Weights of a small image classifier: 3.53M parameters.
Rows from block 5 of a small image classifier, named by matrix and row number. Rows with one number belong to one neuron. Each number is 128 + 24 x the weight over its row's rms, rounded and kept within 0 to 255. All counts start at 0. Numbers have three digits each. After the name is the row's rms in percent of the matrix's.
After each neuron's rows are labels from the 100 images, of 14976, where the neuron reaches its largest size: "lies over" is the class under the peak. Only what is clearly more common there than usual is listed. The data: Sentinel-2 satellite tiles (TerraMesh). In brackets: how many of the 100.
# gate: MLP gate (model.blocks.5.mlp.gate.weight, 416x160), inputs 80-159
# fc1: MLP up (model.blocks.5.mlp.fc1.weight, 416x160), inputs 80-159
# fc2: MLP down (model.blocks.5.mlp.fc2.weight, 160x416, transposed), outputs 80-159

gate.34 146:133154116108159118133116135091130140085153157127153117092087123169098117151108111139129129083080112104156127141111102124103137096113125115127139126136131111150084163126111127117151116106072149114133149131151154126145139176131155115134093101
fc1.34 154:126155102118170109137134147099141145069158155148148128102076111166098128143109113136128142094068131103156114135113094114099112098108123106119137132132143111136092167126111133120149118096082149102119140129143157120142145173144144128152097097
fc2.34 053:093135117153137145150089183174124142120134098133125158108126128118179149120139053133144089129101186103136135131116136120124130073113120152107130149150141137138100114118165122088145145119151120120132121123125118137137158132102117135149110111
lies over: rangeland (46); bare ground (34)

gate.32 076:098111159153174125096128146098115098121143096123103094129101122132124124142135121149132122119119140126108112085172175140143132148147112152142135142126124104095143146147155089142163132105123187177124126200105108108118107136128128131107145171
fc1.32 084:170140105121095115143131132156104164143098107125150129105158142161141133127095128132121150149150074119162171155113117145136142127131111112090157132115115149166110126127128156073127164156130114083155143102148132123095152089135157137110126118
fc2.32 049:131140111148141120147161129101075134119140135100169111122090140173081097096104181163137101112132127118118140157157157123130119090155111136122146090108120133148137174153134131113124135164136130083077144112125142153111093153149113098116113116
lies over: rangeland (52)

gate.326 069:150101160124131119162119108117113170109146123103144143092123179104120103145077142162146111095100119104149143162111130155154163128124137127110176108122135137163119162135137137111152169171115133091145140169158165149141143153098156123097085166
fc1.326 059:104139114119158106096098148118138081142075135103113110114116106117092172159153127094115142075116174136094131112136149111139109140095147136154086108146135092103147104130079104134135104102110143159112144134103078126094120131113109127121143128
fc2.326 045:146102129126162160121117149123140143114124118089117192129096113133110139146135140114156117128126129107118150167157126107082126130153134091144166087095100203107090124182192107129125118123096128134120119117126142154149123099117100117118088157
lies over: bare ground (29); water (29)

gate.289 108:127146140164171148155103136084147146167166112107125088101126163117148092165110156123099133116112125136141125166134139162142120135172104131107131125111118121090123097126140122137122140127079196155136091152126108155141133144082119134089109143
fc1.289 092:124131134125097131119116145071119064142132111117135112145129162083113162126119151102110129087094147141125138149116135118094130119081152075127115112144132087110107131132085111146120090102104111090095105135118094110095155124122115105116118122
fc2.289 131:116083137113137169153126128163136136101117103124142134114132095116122160118156105126177094080147102133139113126123076137156138131146114155081130166151116110121150134135148142088153153179167153153193090126101128116116115115139143153122116148
lies over: clouds (33)

gate.393 114:116110154149157132119128129076131156143136104113100092126108172103108143132146140163130110104159156130107127107131148125145128142119124155135172127119134095122101137158097082110159153131112143154145153184124140142105114145101111137065140177
fc1.393 114:122093156154150143111142147084125149134141113133107094139102159090109155111152143165124115117168176132097132085135152112143116139095146158128153143133127095122092131162097090096158150134128133154140153174115144148098127131114102137092150170
fc2.393 077:104117100146165180098129137123111116135123128155124130109080166105087112129115175098154127107150106126111143154141134116093150106128087138095176140157108134146106194141117135125101166120124130103119164110146132134112119121128095141135089090
lies over: crops (53)

gate.102 043:167152127103153113163118127065137142137128106105174093095101134123150144203094103113084142098129133098147138180116118135111146133138112128124153154136113132098119130138074130112107153141124165115154118112106166132140150170120104129113098173
fc1.102 039:165178123129157133106118115130124124108152117111136125114058098137126166149143140119124127114119170156130083121131138134153108114113148161129086126123120136084145108139158146147135095114105202138084133110091147164150122139104133128130140110
fc2.102 041:133142114108175148123144141162140122109128116137155193100108150117130134145140143103124130092098099146138124102135142137131137134116114130126162166102135118149149138177168138121118109077068131157143176155134108132126081095148116130160123135
lies over: built area (38)

gate.45 124:121122151160122142143108161153118103137129154116153145116155162112118125115113165108139095040123184146193150122109141144147096127105162089175136111148144118139158118125153140138119106145115058099130094126158115171110128141114148113125096124
fc1.45 130:107102104118131122117210154122127126074135144220112128102125121119126147123103120162144128183090102109141109087105118092108109132132101117131154113116151133139134171164094140109133163116143122100142136144145158104121107122210117136162104112
fc2.45 220:119118160129143120184176117123120135147105143202140114080139174118100111144062088146124128129129139097154132157093123152149153104117135145109164125123156104141123145107107159100094180123117131103150120132146123148116135137149122139132092130
lies over: snow or ice (77)

gate.258 064:154145129126141101150096158125113151109168162103146126104111186134092141154083122158124120111092096128155134153119104167091121125128121131167163127130132130155121133134114131144131154138128143118101159133152164180118137144103163141117092144
fc1.258 050:142131112129081138111146136121119134109150098132092125098145121137156099110086092136111143156146083137147136148113108107092139134150110093122122130116110151183101122146128122122128161118131161097165175170124147100106123095147137098143117140
fc2.258 049:170111146133171108140144141144151108134117130152159146102155105115160179102153116145145072119116127148172126122140082131145147118085126164080139124107110126099078152140120144143134133104139152146148094176112095102106138151128112195122098131
lies over: bare ground (42)

gate.280 125:120088157115177137116121109153117085119157154128163151139142118084094125172133131156139103074069141103115128104155120144161138108079133106109153137176150161094084159160199126109134130171140134153121146152122092119111109156123146108140136209
fc1.280 153:142167098127136112083122109108148135149136096105153133090144103140164154133139132131140145107130104161116154146181107149087083169151142093117078126138131109129128124104145080156161130117143141155174103142126106115107109103117139131101137091
fc2.280 227:114114114132192097136144106087177154112134146122130153079141085175113149155145172135138160120093101156145143111135120080132102151121096140111077134102157114086114135136106112158130171140126170128143106145146123077129078121150110138156093102
lies over: snow or ice (73)

gate.226 074:134095149147152107158148114117132140097117096127137111070112135135130146126129130120130129072130125123107142149137135124148147171148121111145133103109131117079116122136085150094092147112110179111149097147142176158098129147131086089140122196
fc1.226 076:137135125141144127131129107124158117093157112146097107131096096123121145129147094110123124126127168125127096093151130078156094175164130157127092129116128123088124100152115131144128093140148141149099103150108147124155096151149107136157145127
fc2.226 056:122160143125157106135099094126136131169162098113140133133122108124111171100121150102140103119110126131123117084166122137132164134080135168082118122113143115134148107111151119095129133118155134140117142139074093104120149137157132121170123136
lies over: trees (80)

gate.146 108:141124157161143103142102110122124145113140132095113113134096127116126131142127092125157114037136166116138131141129162131142119130115138136146138135127126095106159156105147126129147113139133133124106122180119158157148144174079115094116130145
fc1.146 112:114152148119128148155120079113150163117115154132111123148101133103148087114111136098107104095156156136135144132105149082143118131109119134124150076082179174153163123116158168151102103160133147121112144152152135134151083169109119143184118113
fc2.146 180:123162107095092152109042142149126131143147120051138149136145108134176160118162142088149105141151119127119104124149114107104103125135143114144091143137107118122142113122133107109145050121153116152108120114107151148140123117084156125125110105
lies over: snow or ice (87)

gate.391 120:132141129124088133139142102148065154122156123134152151142155161112174081134092134172137112134153104113171119130131117153133131108174131115109106129114152167145102109122159157076133153128157133133119106124146135102154132091134190135142105097
fc1.391 124:120121127133170102121116152097179104131106128111096105107105101151087177135157113082118146113090140141089135127121139098109138157085116138159162117146102086114156157135099099171120119117101132130137153143120126143107116165123074119106139157
fc2.391 061:134114156136147090126153137103136142143147153155154103135139127114075137131126157096157097136121156151124115098111141118150175130101108104127184174181161112118115122106169118135138130127178127168146113125125135150133145165131128159138113137
lies over: rangeland (45)

gate.320 134:134114141105170073108127105110126110122170129115137131097129133106117147195121115166151142080088113103098136128175128167120128130111106111122139142161135109111099167132159064124186144143151138172134158172118119108119120139116164113085127167
fc1.320 166:143147111121125114176126172139122157107094125135101081122095166159092118091100098149123137140151115100153103166075144132146155093159106164126153129103096109159167108125092120118141120110112120080102144109123175172139177139122151126089098115
fc2.320 212:145133161112077097147158136127081139134165116212119139131141174112081133109101088110120102144155162119141118141097110095112108123123147114144180129126130128162107139137122164100083110089151091126111134112128151155140152150106135120141129134
lies over: clouds (40); snow or ice (38)

gate.371 132:147147125145169105147132065061155152128151083134126086108091121153152119166125148111100150135108106127114130139145116104129112185181107119105123120099142150095075105132159131136110149114116179137144093141114151119141118138131115115139134144
fc1.371 122:116103145112123159117113194171101098136103169116133152142162153095117137105120116144137101101143154131143130113110148154130152062071134134159149135156107103148172145134083124127140113154127110122102180129152105137116133125118148141113107126
fc2.371 067:115126145117140143093154142087135128138117121177114131158116127117122128105144151101173109131135093132094117124105103126085146123110104096094147160134145091173117103086119095173103158121134149164138114094178115141154105153138134120130094120
lies over: trees (59)

gate.251 109:118136125133133098123135068072133171153162088137120115086084117184142122184147168120118166142131099142116139150155137134118124178171102123139135113110140137124092103137157110120122169109105162152158101150123158126133104141134151137120147125
fc1.251 113:123149128127149110139138092130142174145144088134110162106121110171156095178128143112112159161130071154142137180145127147124130162164100116118120116093141173149096112123166135148106173108114140130153126140117140121121098139126158149133141132
fc2.251 105:169125120086129127137096136128084099144120153110130175133162174088098121116108152147139107092106088151104175119152128147132124132114110119144156113091130144143147132115093145135161121162128098149112131131179132139106124131119109130118096114
lies over: trees (75)

gate.276 085:114091126130125121118119079122116111142146124103124128120150147120150078167123149160165106113109100133093133136158136137088161127138083127136142126138129112145092169160142116119147153117128121159191166156150137129111090132109168089092126181
fc1.276 080:151159137150145139146135187133145131115092113129126107145103126141089176096134108104118160134151159134159109124113132130169140154143141160120148113117106138110178081118101130125115112110114145113082084104096130160134174114136093152122136111
fc2.276 054:105131110111130152134134167134175132116144139140139079138104142102098144112134157124121208139158097145146117118140119077152111132121126144117136114075097094138163122103154117105142087136175175154147135151081123116186200145123171154150127120
lies over: water (67)

gate.297 132:131135126131088117092120105120123143145133084103109120146133174110138126115119139134129136123142093146103153148168127137124187141149097106128143106123130129169094150115135095148170144137097128148124179162127107087121102101105163130085140121
fc1.297 139:119139117135084111093123112118112139140134077107098126147131167118136125111120135128127145128143084143092146146166128121110191132147095101141145104126126124173103154115129094147164144113093124140118177161127110076126102099118157128092145116
fc2.297 068:124143097130133159144113115125116113143103162075112120136125128152159081103131222130159149142140142176127112147134118159127118111126125143150117161082106073149118128141112123151143157145102115124109165115160138128084117092104158115137111131
lies over: clouds (77)

gate.313 146:138165110123104093164086132110145162171095118079111135118148159160122139142115115116103143138155111131162122204111116155127104111143124177110131123093145122129105117107052118138116150126120121126136146088121099151126144123079161165102125122
fc1.313 147:132143095120149099134130175095085134113137106127144092139111104160131147191096105127096156204104116062124140116138152132108128115105147109143118154157090126169100140113138112085118165108126124107106145111102127072115167104151140098135110127
fc2.313 234:077166113140098155164137106150154175162147109111145111141151133137125080116131127137109150139180132102093128130141128107166130150119134127132106114112151122124125107125148145096117193108116147111149074107139138127133096107123120134137135136
lies over: trees (41); water (38)

gate.342 078:177114151137113088118103120085112119141164125110119080113109190087106140191121086168128105091127162112137133119126115148151139137119117140117152117157124129135120149160114101122198125142131156157110156149125131120141126156096140128065119136
fc1.342 062:150125130158144121109123145128143119102169153124147104157127112117095175141149086137118100144152230112137122100125111111168111107100143176127093135150109125118137132165111121118159109159143185143103146125115124121121122174137124191121122143
fc2.342 058:158141138100108130157125120111113119114131090108163120124120134171146143120103126145163114129103145169115155102123142140168131135152103139100149160122080136133144132113140115157138127113153163104183071085183163117124105112132119117123147137
lies over: crops (66)

gate.130 108:126123120147153136099124144120086079100165160129119147123102143116063142138132127130111119089114153130122111089127130127121114116087127128182146114196129123151142120153137140124130120118117151152092131122145127105114103112136123147130106114
fc1.130 107:108117127139155147103129156132087091097170149141110136137094141109061135132137115139121125086114140128116090089132129125120118116098132126177142118169136133154147109157134134132133112113128150161084132121147134107128100116137126151135110120
fc2.130 068:119111167114118092149102117165149147165123119110099188115147111124104118141152145116151130106130115136132157129171132104121123114180106151128129095085133124135127093126083124161119103067096118139143129119117168134135144112117116111099140172
lies over: crops (59)

gate.398 096:130137138128185104116128138062082095130126107121123107066118112176103141159141107112094121129119102138096145144144157136143127155148102156116144164113101099086076130138085100141109107095104175152131131116113144125113158129125100089106125156
fc1.398 089:117124117120123138148116119186174146108139165125125136175137143079137132136108141142162137117121161102158112110105100122122155098081138107173156083159137152142182137139164150106145141164158087107128152147128121136122109145134158157150110112
fc2.398 059:121138116150126098133139159109137108122089130136144139158157162163095137161145169129120165129152109167146154144128130142098145115121150148110092144171114152152153134128069089085136113192119131144107138139125144131110082104114089108119122099
lies over: trees (47); water (37)

gate.89 065:120112140154133105135099115098093118125130149088149114111122156139109128148120128161165111071124108126124136090136122120120166116144120103166167138142104097092101138158123134092171144128106161142136100130144164140139124160108125113087108131
fc1.89 055:108119152143173123123123160114086065165075146118123151101141147108091165142123137114129110094090154147125122082134130139152085104100127176164200120119151102102176130132113134163094126121107139132113127148141095120099101134117101166121121147
fc2.89 054:191152134137111153140097163134103085133186146102140153152124135115132103109113098150138131128101110173107142116101135104134110141142163169143094101074083137127107094141123129136149076134086129116127085145135145154151119110111162105145131131
lies over: bare ground (41)

gate.169 156:122145120143096109109117118127116154145148089108103118160133183112143111102112140127119141126147089150096145147171128134113197132161095114131144127114128139166106148117128101153164137132107124145117172165133112088139108100102168130087138115
fc1.169 161:122143112140086111108118123127109158145146084108093120164133172121135113095121132126118150130146088150087144136169127125105197133161097113138131124117129142170112145113124100151162139123110130140121170167128112081141109096110159134092146109
fc2.169 060:134118167138152134158134147111114123109118127129151156119150135080148152129134170099109102121084061112142143142088132124171117123080115148131177110119081071087098126123107109109109159114132087116108117114158115128133115101097132093126119152
lies over: clouds (70)

gate.353 095:123144130141175109146136082111158166129136072128112105126063120165149086156121128139117158143112127130129140180146134136146143180175096147115132099104097175139129127120178117134127153125135171127152139167112164123149095166111170112124137127
fc1.353 095:113136124126138120156142069140167154118152098148133123118083108143139100132120120141117163176114147127113119134147104120159115162144117118121121111112122164155169114108185131152123128119133136121136115119113168129147082142139176144144136109
fc2.353 074:140165115096132135135101082122134107126112160098135128095130125124137120118111091167129095133124108143136151120127139102138163113150120109112202110117159127129142140131164123118143142129092158158128144127129108162129099124099127110128123107
lies over: trees (45)

gate.340 047:107175088157121104137127098099139116131095122113116097072113125118144150135105123134152136072129161111118164114121169132116122159129155111168163110120126082120148161092126089124160117128117101102163162144138168139121128128126132074082115114
fc1.340 047:108131124129134112126125169096115098132092161121122132093116131150063157126162131118131098104150137151124143114104156132143141112132133178101180135134134094100104155133100102148122131159112142146143130082123134140114143163130097105117145152
fc2.340 032:129157139089131127122072183130115145085112125091135143139096121105107116117148101132132115152122090110177129179105132131144102111135155104118146138160151133144084117140122119137105108152090126135099104119131122120127155110108143132155139113
lies over: crops (47)

gate.208 048:156164144135163088146100113111113112152148121106158083116136188095110105195083123132109128095114118089143142173121134164152162138148130122138132103135108135129122117114160117110128137141115156118115131114124114148138144148075170113099102161
fc1.208 037:141127108103105128161143099115125164120130107117128104110136124181178141093106149141147136137152092145138136125121133094125153137135089147104161185120132125105092160132186124112163180127111155106153132128108178146142139118164137143154127097
fc2.208 038:110128119123145140129099093101125144151132109112157113165112139130118157168136125118124130155131119096131120122085098115170130123147101117140087120148111119145155154184117147133144159197150105126120133082124123112153078130112152133125133117
lies over: crops (37); built area (31)

gate.35 013:123137148175161156114136094146117089187087124134120138059130137102139147113131117121105119151145156099159113164125112118103096101105138162131167132123097126097114114130135132157098124124128171145127142163122097117158122155068114127101141116
fc1.35 011:117167126172155145112151102170129138152164128159136126121118121149120130137087147139141114132130137105119087098131109115134114072114117114115142119119117113118097144129180135106143151139145130167132088104157129130126116127136179154124143130
fc2.35 017:160091157099102114120122163123113132103083127137152110127167141114103089130126086120142103128162087144133096120162132127162133101109148099087129111167153105146105125120106159155121168119185118111117100106139088146151144090125149093138128142
lies over: snow or ice (58)

gate.162 100:143144124141158170153103103062147129122114117105149059130100154093125137166116128128119134083128194088120133122108142124141127136112141105149144122143103105120129125127093097102162102157095123112137136144102118143130149155113131090100097115
fc1.162 101:190105141116110116106154152116108114110128157154113114095160130167100185155129090148119097165157108137181136126120110141132118116146088155102116134170137142134139124176077136133152170144173156127135158120126131129080134129138146148124132146
fc2.162 058:092156080126118128112142141186109127131131102116089175120123160143130108136162136107128127101091119123106093157141158134132101114107090166117104108133129111143112106151128134153148144135151115164136077129154115148146123148149118162165121134
lies over: built area (56)

gate.303 097:161125146088120133160121143130108147097158152123119149113121158120147093166102103148121114104123122104169116160100137118090121117147098127141152101110120146150095127178098143106122146123140155126085167161134180125139134158128149103141096149
fc1.303 094:082134119163179143114108102117164106160087100116132099139105081122096147128166134096139140114100188147106124092148144138165101153121151147148120128138122101065154108096129116145126087133097139146136071141109104152124109145110087112103151136
fc2.303 062:171136117121116124099130097133166084085144113118136148128116121104161142127147131144111119139095176129130139144119145063128165138128129116123084071166116133158122150163132144113144177098114105106199143145111153106104120120116158132167123129
lies over: bare ground (41)

gate.65 073:143122142090152105137122123121096145108167132102164099111114152113146095150084097159128113096120094095145152145130155138120144147163120087148128118139108141143117133128160120085140149117133165134111100163133187136132149143125137094117097144
fc1.65 056:119134112126132115113116158130137093113066154127111182096111131179081168107147107116144117116107152121114114142117121133157125106073142176138175146115134104119135137130088130138114107129115075109133139121127103128118144142124120150104131114
fc2.65 061:116117133117093137165140161067135137155113158176100102116121140139109093128107141142097119117139105128149175123148083095109122152144131110134165134121171102128121095117134123091155137108110163103177078132136132112168143095146131132100133127
lies over: crops (39)

gate.30 055:159145122159161127139126126100125153143160076120130078122106135146157138169098108118099139118133133068129124141132115143119152127167106141121138137141092130097086099128160117076119143109132183151140146139068152129122146136107167089118123183
fc1.30 035:102150100128131124125136132144120158083179111133096124104120126199193136104090135142123137147181139129136128138140165120136126133167140136126110126111120138141113135112134153099126156138151194146181133160091143111122110112122148110152115115
fc2.30 045:117131165147122142147120141140073135084159108090116161135139115114090145097184111113137124112111084163137091109150088141112114117116086106138126130116178115135129137132081091096108143083159114152153123080143102138139136132081108150168129130
lies over: crops (37)

gate.71 060:102129137150162081126108106110127120119132107093144098068136131084124154148107132138142109089071126109132142103148129134168117165143127123138118117119140102097103134130111110099139158133121169138132122183164130146107112143123122117087096191
fc1.71 065:130111116154075115125145123141102154122133125142129146123141148172137091096111137129129139140141088125150166164137112125108161126170121102109154133134108139177110149123138125084119175131149094094180140120145146133106149103132160098125128127
fc2.71 053:084095169138137117127134136084132165118139110091147123112116138137147125164096154114136136126130154120133143146154164133115110110133142142117117153098111154138121109121132103168125154063134111135084162158082116109104134137117103102120118155
lies over: snow or ice (41); water (27)

gate.79 066:123125139126151148166127073125146135106131115113147114110133108120113084156116140128139122089099153070119116170114129119140154126153127152146147086150119125095104154133114119078109161112108155103160115150092152155132130180135138082132124164
fc1.79 059:111135101112110080114145152151097127103071138146121145089147143166146147099088124153142109162117070126162136136118136110112127129128097115126194151089150152144111151118143139120137173124130081082153140146160114107119124086125150144124108097
fc2.79 062:121148119102136103166069114130127182136144136128159102136128124081099172120117068145126135146160155136149114116115127104204072152134136140083143126142129158112125146128115129118136107167138111109114148113088140152101192116113094114165140116
lies over: trees (58); water (32)

gate.299 078:136118127108141138120111125134121126132103106103112120127132167071158143157130112185133120094146125104108135125115165138149151139128116139124150115137111130159116139153134099099176164150120122139164166173117137136092133121100137107068126186
fc1.299 058:101183120117132080128118089121135123107102144133144171132094102197113055105125124104137125153106117137162142171127124115113123137149108119091173091081149120114108144096118114159102108118131116103137116101143141122149135164108120112138112093
fc2.299 068:109125086132166133107168133109147118102160144154134130158103142168140160138133111122119174125149070117105137144132148120122156132099153112105122143129109128101135097115153150164146181158110158099097154101120148144152112136162118135156116118
lies over: crops (53)

gate.28 144:131119124165127171115139119093130114116099138132109106114136149120125154130123140140105102090139189127139145108085158116162118137095144141129162092149150102145133136159074133108150150170107107120154165158135091116097120144130130161092105124
fc1.28 149:124145115098137097146123146158129138133148120125143136140121098146124107131127109107144156170118075122122107151160102137102128125161107121127100170123102151110119118107188127138089107081144157128108085090117160142157138110128121091164146133
fc2.28 075:142119131154121143141123099122148150145095109098145136132112138138109107156150234145138127143111145136125151139149115150091174085144136132144067158132119135120118155128114087121117112155154042139080140128111150131151107124131126095137138102
lies over: crops (42)

gate.238 076:112121139117163118139122113086126123108157137102138096078127151111134126168109120159132117094103105097117136122131140101128157151132110097161121112129139109111098131138090125099132146112107177137125139166146160128098095152114105104131101157
fc1.238 059:167157102151133112127115092080159149096169109117095072127082106162130150127133115118128142136163149150113134161143127097098161144151143135115110142120105131119094144166169120147147141141108195120145134139124175149129139145138128095132154128
fc2.238 052:092087163122116131095133135129127155132140157155093109148134131126121104142112123135087164123137136083163108125134124109124127181161151128113097094109174138129142144122163135162144089156118141150099117159108096125178084172129167111145134106
lies over: built area (35)

gate.234 150:083121140133144127138089114143087104139153160098148154097129139095112118130136128125157108092140170119139134133106130141129112098082159101144169144152108127108122141101155140116129112171141101130132141119130157176144103158094136083146124134
fc1.234 165:149153090129129101111156128099177151108109098144092101142113094170140162142117116123121152148099098113111129113151125116115140175159096139132108104126150091151126150134095093135147145071111135119130124150125109073111136104157139160098118112
fc2.234 191:128109113141140094158191138126123129111113164174114151138139177082095117167095106146131193149110132103158143136102136132133143102083121113132144126138141138152115146142120146115096236152140108086114154126142112113123124124179132125156102142
lies over: snow or ice (94)

gate.110 074:154113163117142105140107140089142136113144125095131075108120170133131118187106115162123115099126100100155127148099140156143163144156082118127144122136108137142116133174144107109136154131139160149155131149123139148121153146089153102078088193
fc1.110 052:118121097119110181121133156164118088153057161121159139170156154152134140125113109117136105137101128114145125132102150146148154098094141105155182111138158139158150148101111147119130146158081056119113154125168101096115132125138129183126140116
fc2.110 051:125121126147187157126136122118155086125181127151177126138128096146117087065141150110115159111143166151114093150157132148101109127084145125100129152102113117120095108073153143133114109096140151139145152148166114149142155120125076126138100109
lies over: bare ground (65)

gate.287 109:135152121135164102114116075136167167155148093121130112090091110169148129170135143126127148146117102116130127155154117181130102152177108139133143123113114163110149109121203108123132152124143166156166122150108150160132091157110165124101142135
fc1.287 107:110131127142177115132152115144177163148135083154105096101091092168138125147154153108117155168130094134091129164159136155145111161169106144143138127106109155108146098112199108137107155092128166146160127138115153148137104138143149118127161165
fc2.287 102:136134141125133094144127103138160102178109145138128174104174138084120147129127160143153123112121091151116133131126132149119121159183119067126139139141136114112132141118135105169130121163149148153131141114124076131164106134134133122100129138
lies over: trees (47)

gate.160 014:143132135111137099132108098120122143110116140115074146133114123131130133126137130126108127159093124102119147143119128111174118157106106184172158113131102136147136154124111146115099136105127159106097100169119148076119111171109135142105142137
fc1.160 013:098116111109138122123125100108108125160165139136142111151148119140096146120154118125118112175153143131124169138144163098111108125084165139080113140125126192140091127121140124139161110122110128095114130136105083129119123088072154106145136151
fc2.160 021:147111164139106059123091136122093131122130114148095102116117151121158153124146139118146137114085135149134155069169056128156125109140099096140109086137104140101148164119142128175123166136123140107131142152140142108150129132137137142139142129
lies over: built area (26)

gate.175 075:103170103138147121135100122055108124148125106088088107085119128188134159168120106119105129101127117106106121153129120136122147117171077150146167150103104119084094132148088121142110134106105176127164134121103106101123140120096120132107117153
fc1.175 070:105106138142144128116154094170135100090064144153159155137100128104099139091133157134153122136103149138134168083131173122181112166078170128133145093153170110137169160097131123110146123142131069137101114118167163161108113124149138131125119118
fc2.175 055:150168115155092077130109140110164160161116116138135071103098081103133127107170170104144118107117119118127134124104130134092113100159160095171132108158141104122142118110137100141103147041140125145106145129121174162122165117147123119098123118
lies over: water (66)

gate.334 070:119129129134140113166109059104124122124094094094125108100132160101116098146093141162162143071082114096121133161141140147149160170137102127095152107145120086156081160116102125103152146129116110133193144156135128127113115136096169100105115177
fc1.334 048:126119145120143129127109169129126114083103172105115145133131117085046178120139133136123115123133148119148121109089130111174107142098169148110120129124145119144140105150112124113152107155156127138125114091111133147108155143120106148153133123
fc2.334 050:125118156123143134120147102152139116131165150138132104110077061099160063091154099131164146135107085103146120158121139117115115144074125121140112135080161130140082140139163141098102175131155151152133109150137127111144102148145110114153155102
lies over: clouds (44); water (35)

gate.33 074:133162104139136140153106119113168160126108115101116111087090097168140091135153110120135133091155159129161129154131149115151099141159124151116143110091122111092127138135133118136131112153108170123204100127124184160138100192102093106139155133
fc1.33 069:143100139136132151132122145122124111146067145110152124066165121143119158132137134133132114090138171135163158130106163133128127128088151142132151122129132078099142143097088134113120117158110127126191116116133134160091147150113075104139122165
fc2.33 061:128102147141134194148105144120100106128147132091141129149121142130148083121087122144132146129113077117165121142139143123129129131106162122088113110137121114124151117118169106168123162140116158132142071134145145145115146133118131118118120130
lies over: snow or ice (80)

gate.16 126:129117159146120100148128117111138143149117113125141122088135100136131139133141137091142121134128132135141133169131109131113095142167151144093116160118125105092119132096150121128107137128149131153149095111108125146155155178117128115133146171
fc1.16 148:164128129137117117124146094082127135113110086143111083152092121198128137139122117133121146168127077128119119146151097129103156148163067180067129148128106110120109140158116111107124134075097168139166120127079123085145153120137139149115140128
fc2.16 186:134076207136152159143219115103141134136121115219165104117095103157124111119124181098124152132118134140114131175138159154136156146125148137102116138118134113169093123105141127089106176100117141147146114128148153119122138125159127112121133151
lies over: snow or ice (84)

gate.72 154:132149115140095116118129139137096170142155086125099126147134185117160099105103120134107145136143086148122146151161123139111174117175101100129139132110125162170127135115143118148156135128131123131121167164135114079142118087113187130107123106
fc1.72 164:137145116135083123118127135139098168144157085127098126156131182119160097091111114133106140128156095156124146146162121136115168125175103105128131132106129165167132130117142124151155127131135124131123160165135115080141113090112180138109132096
fc2.72 061:133144167123162119120055127118092113121115123070138128098147170130152149134123133119145161126108078111127111104118152171138126134124128130136150115167132094127112126144098141111119112132153087123094122134118096123116137078086160118120158136
lies over: clouds (41)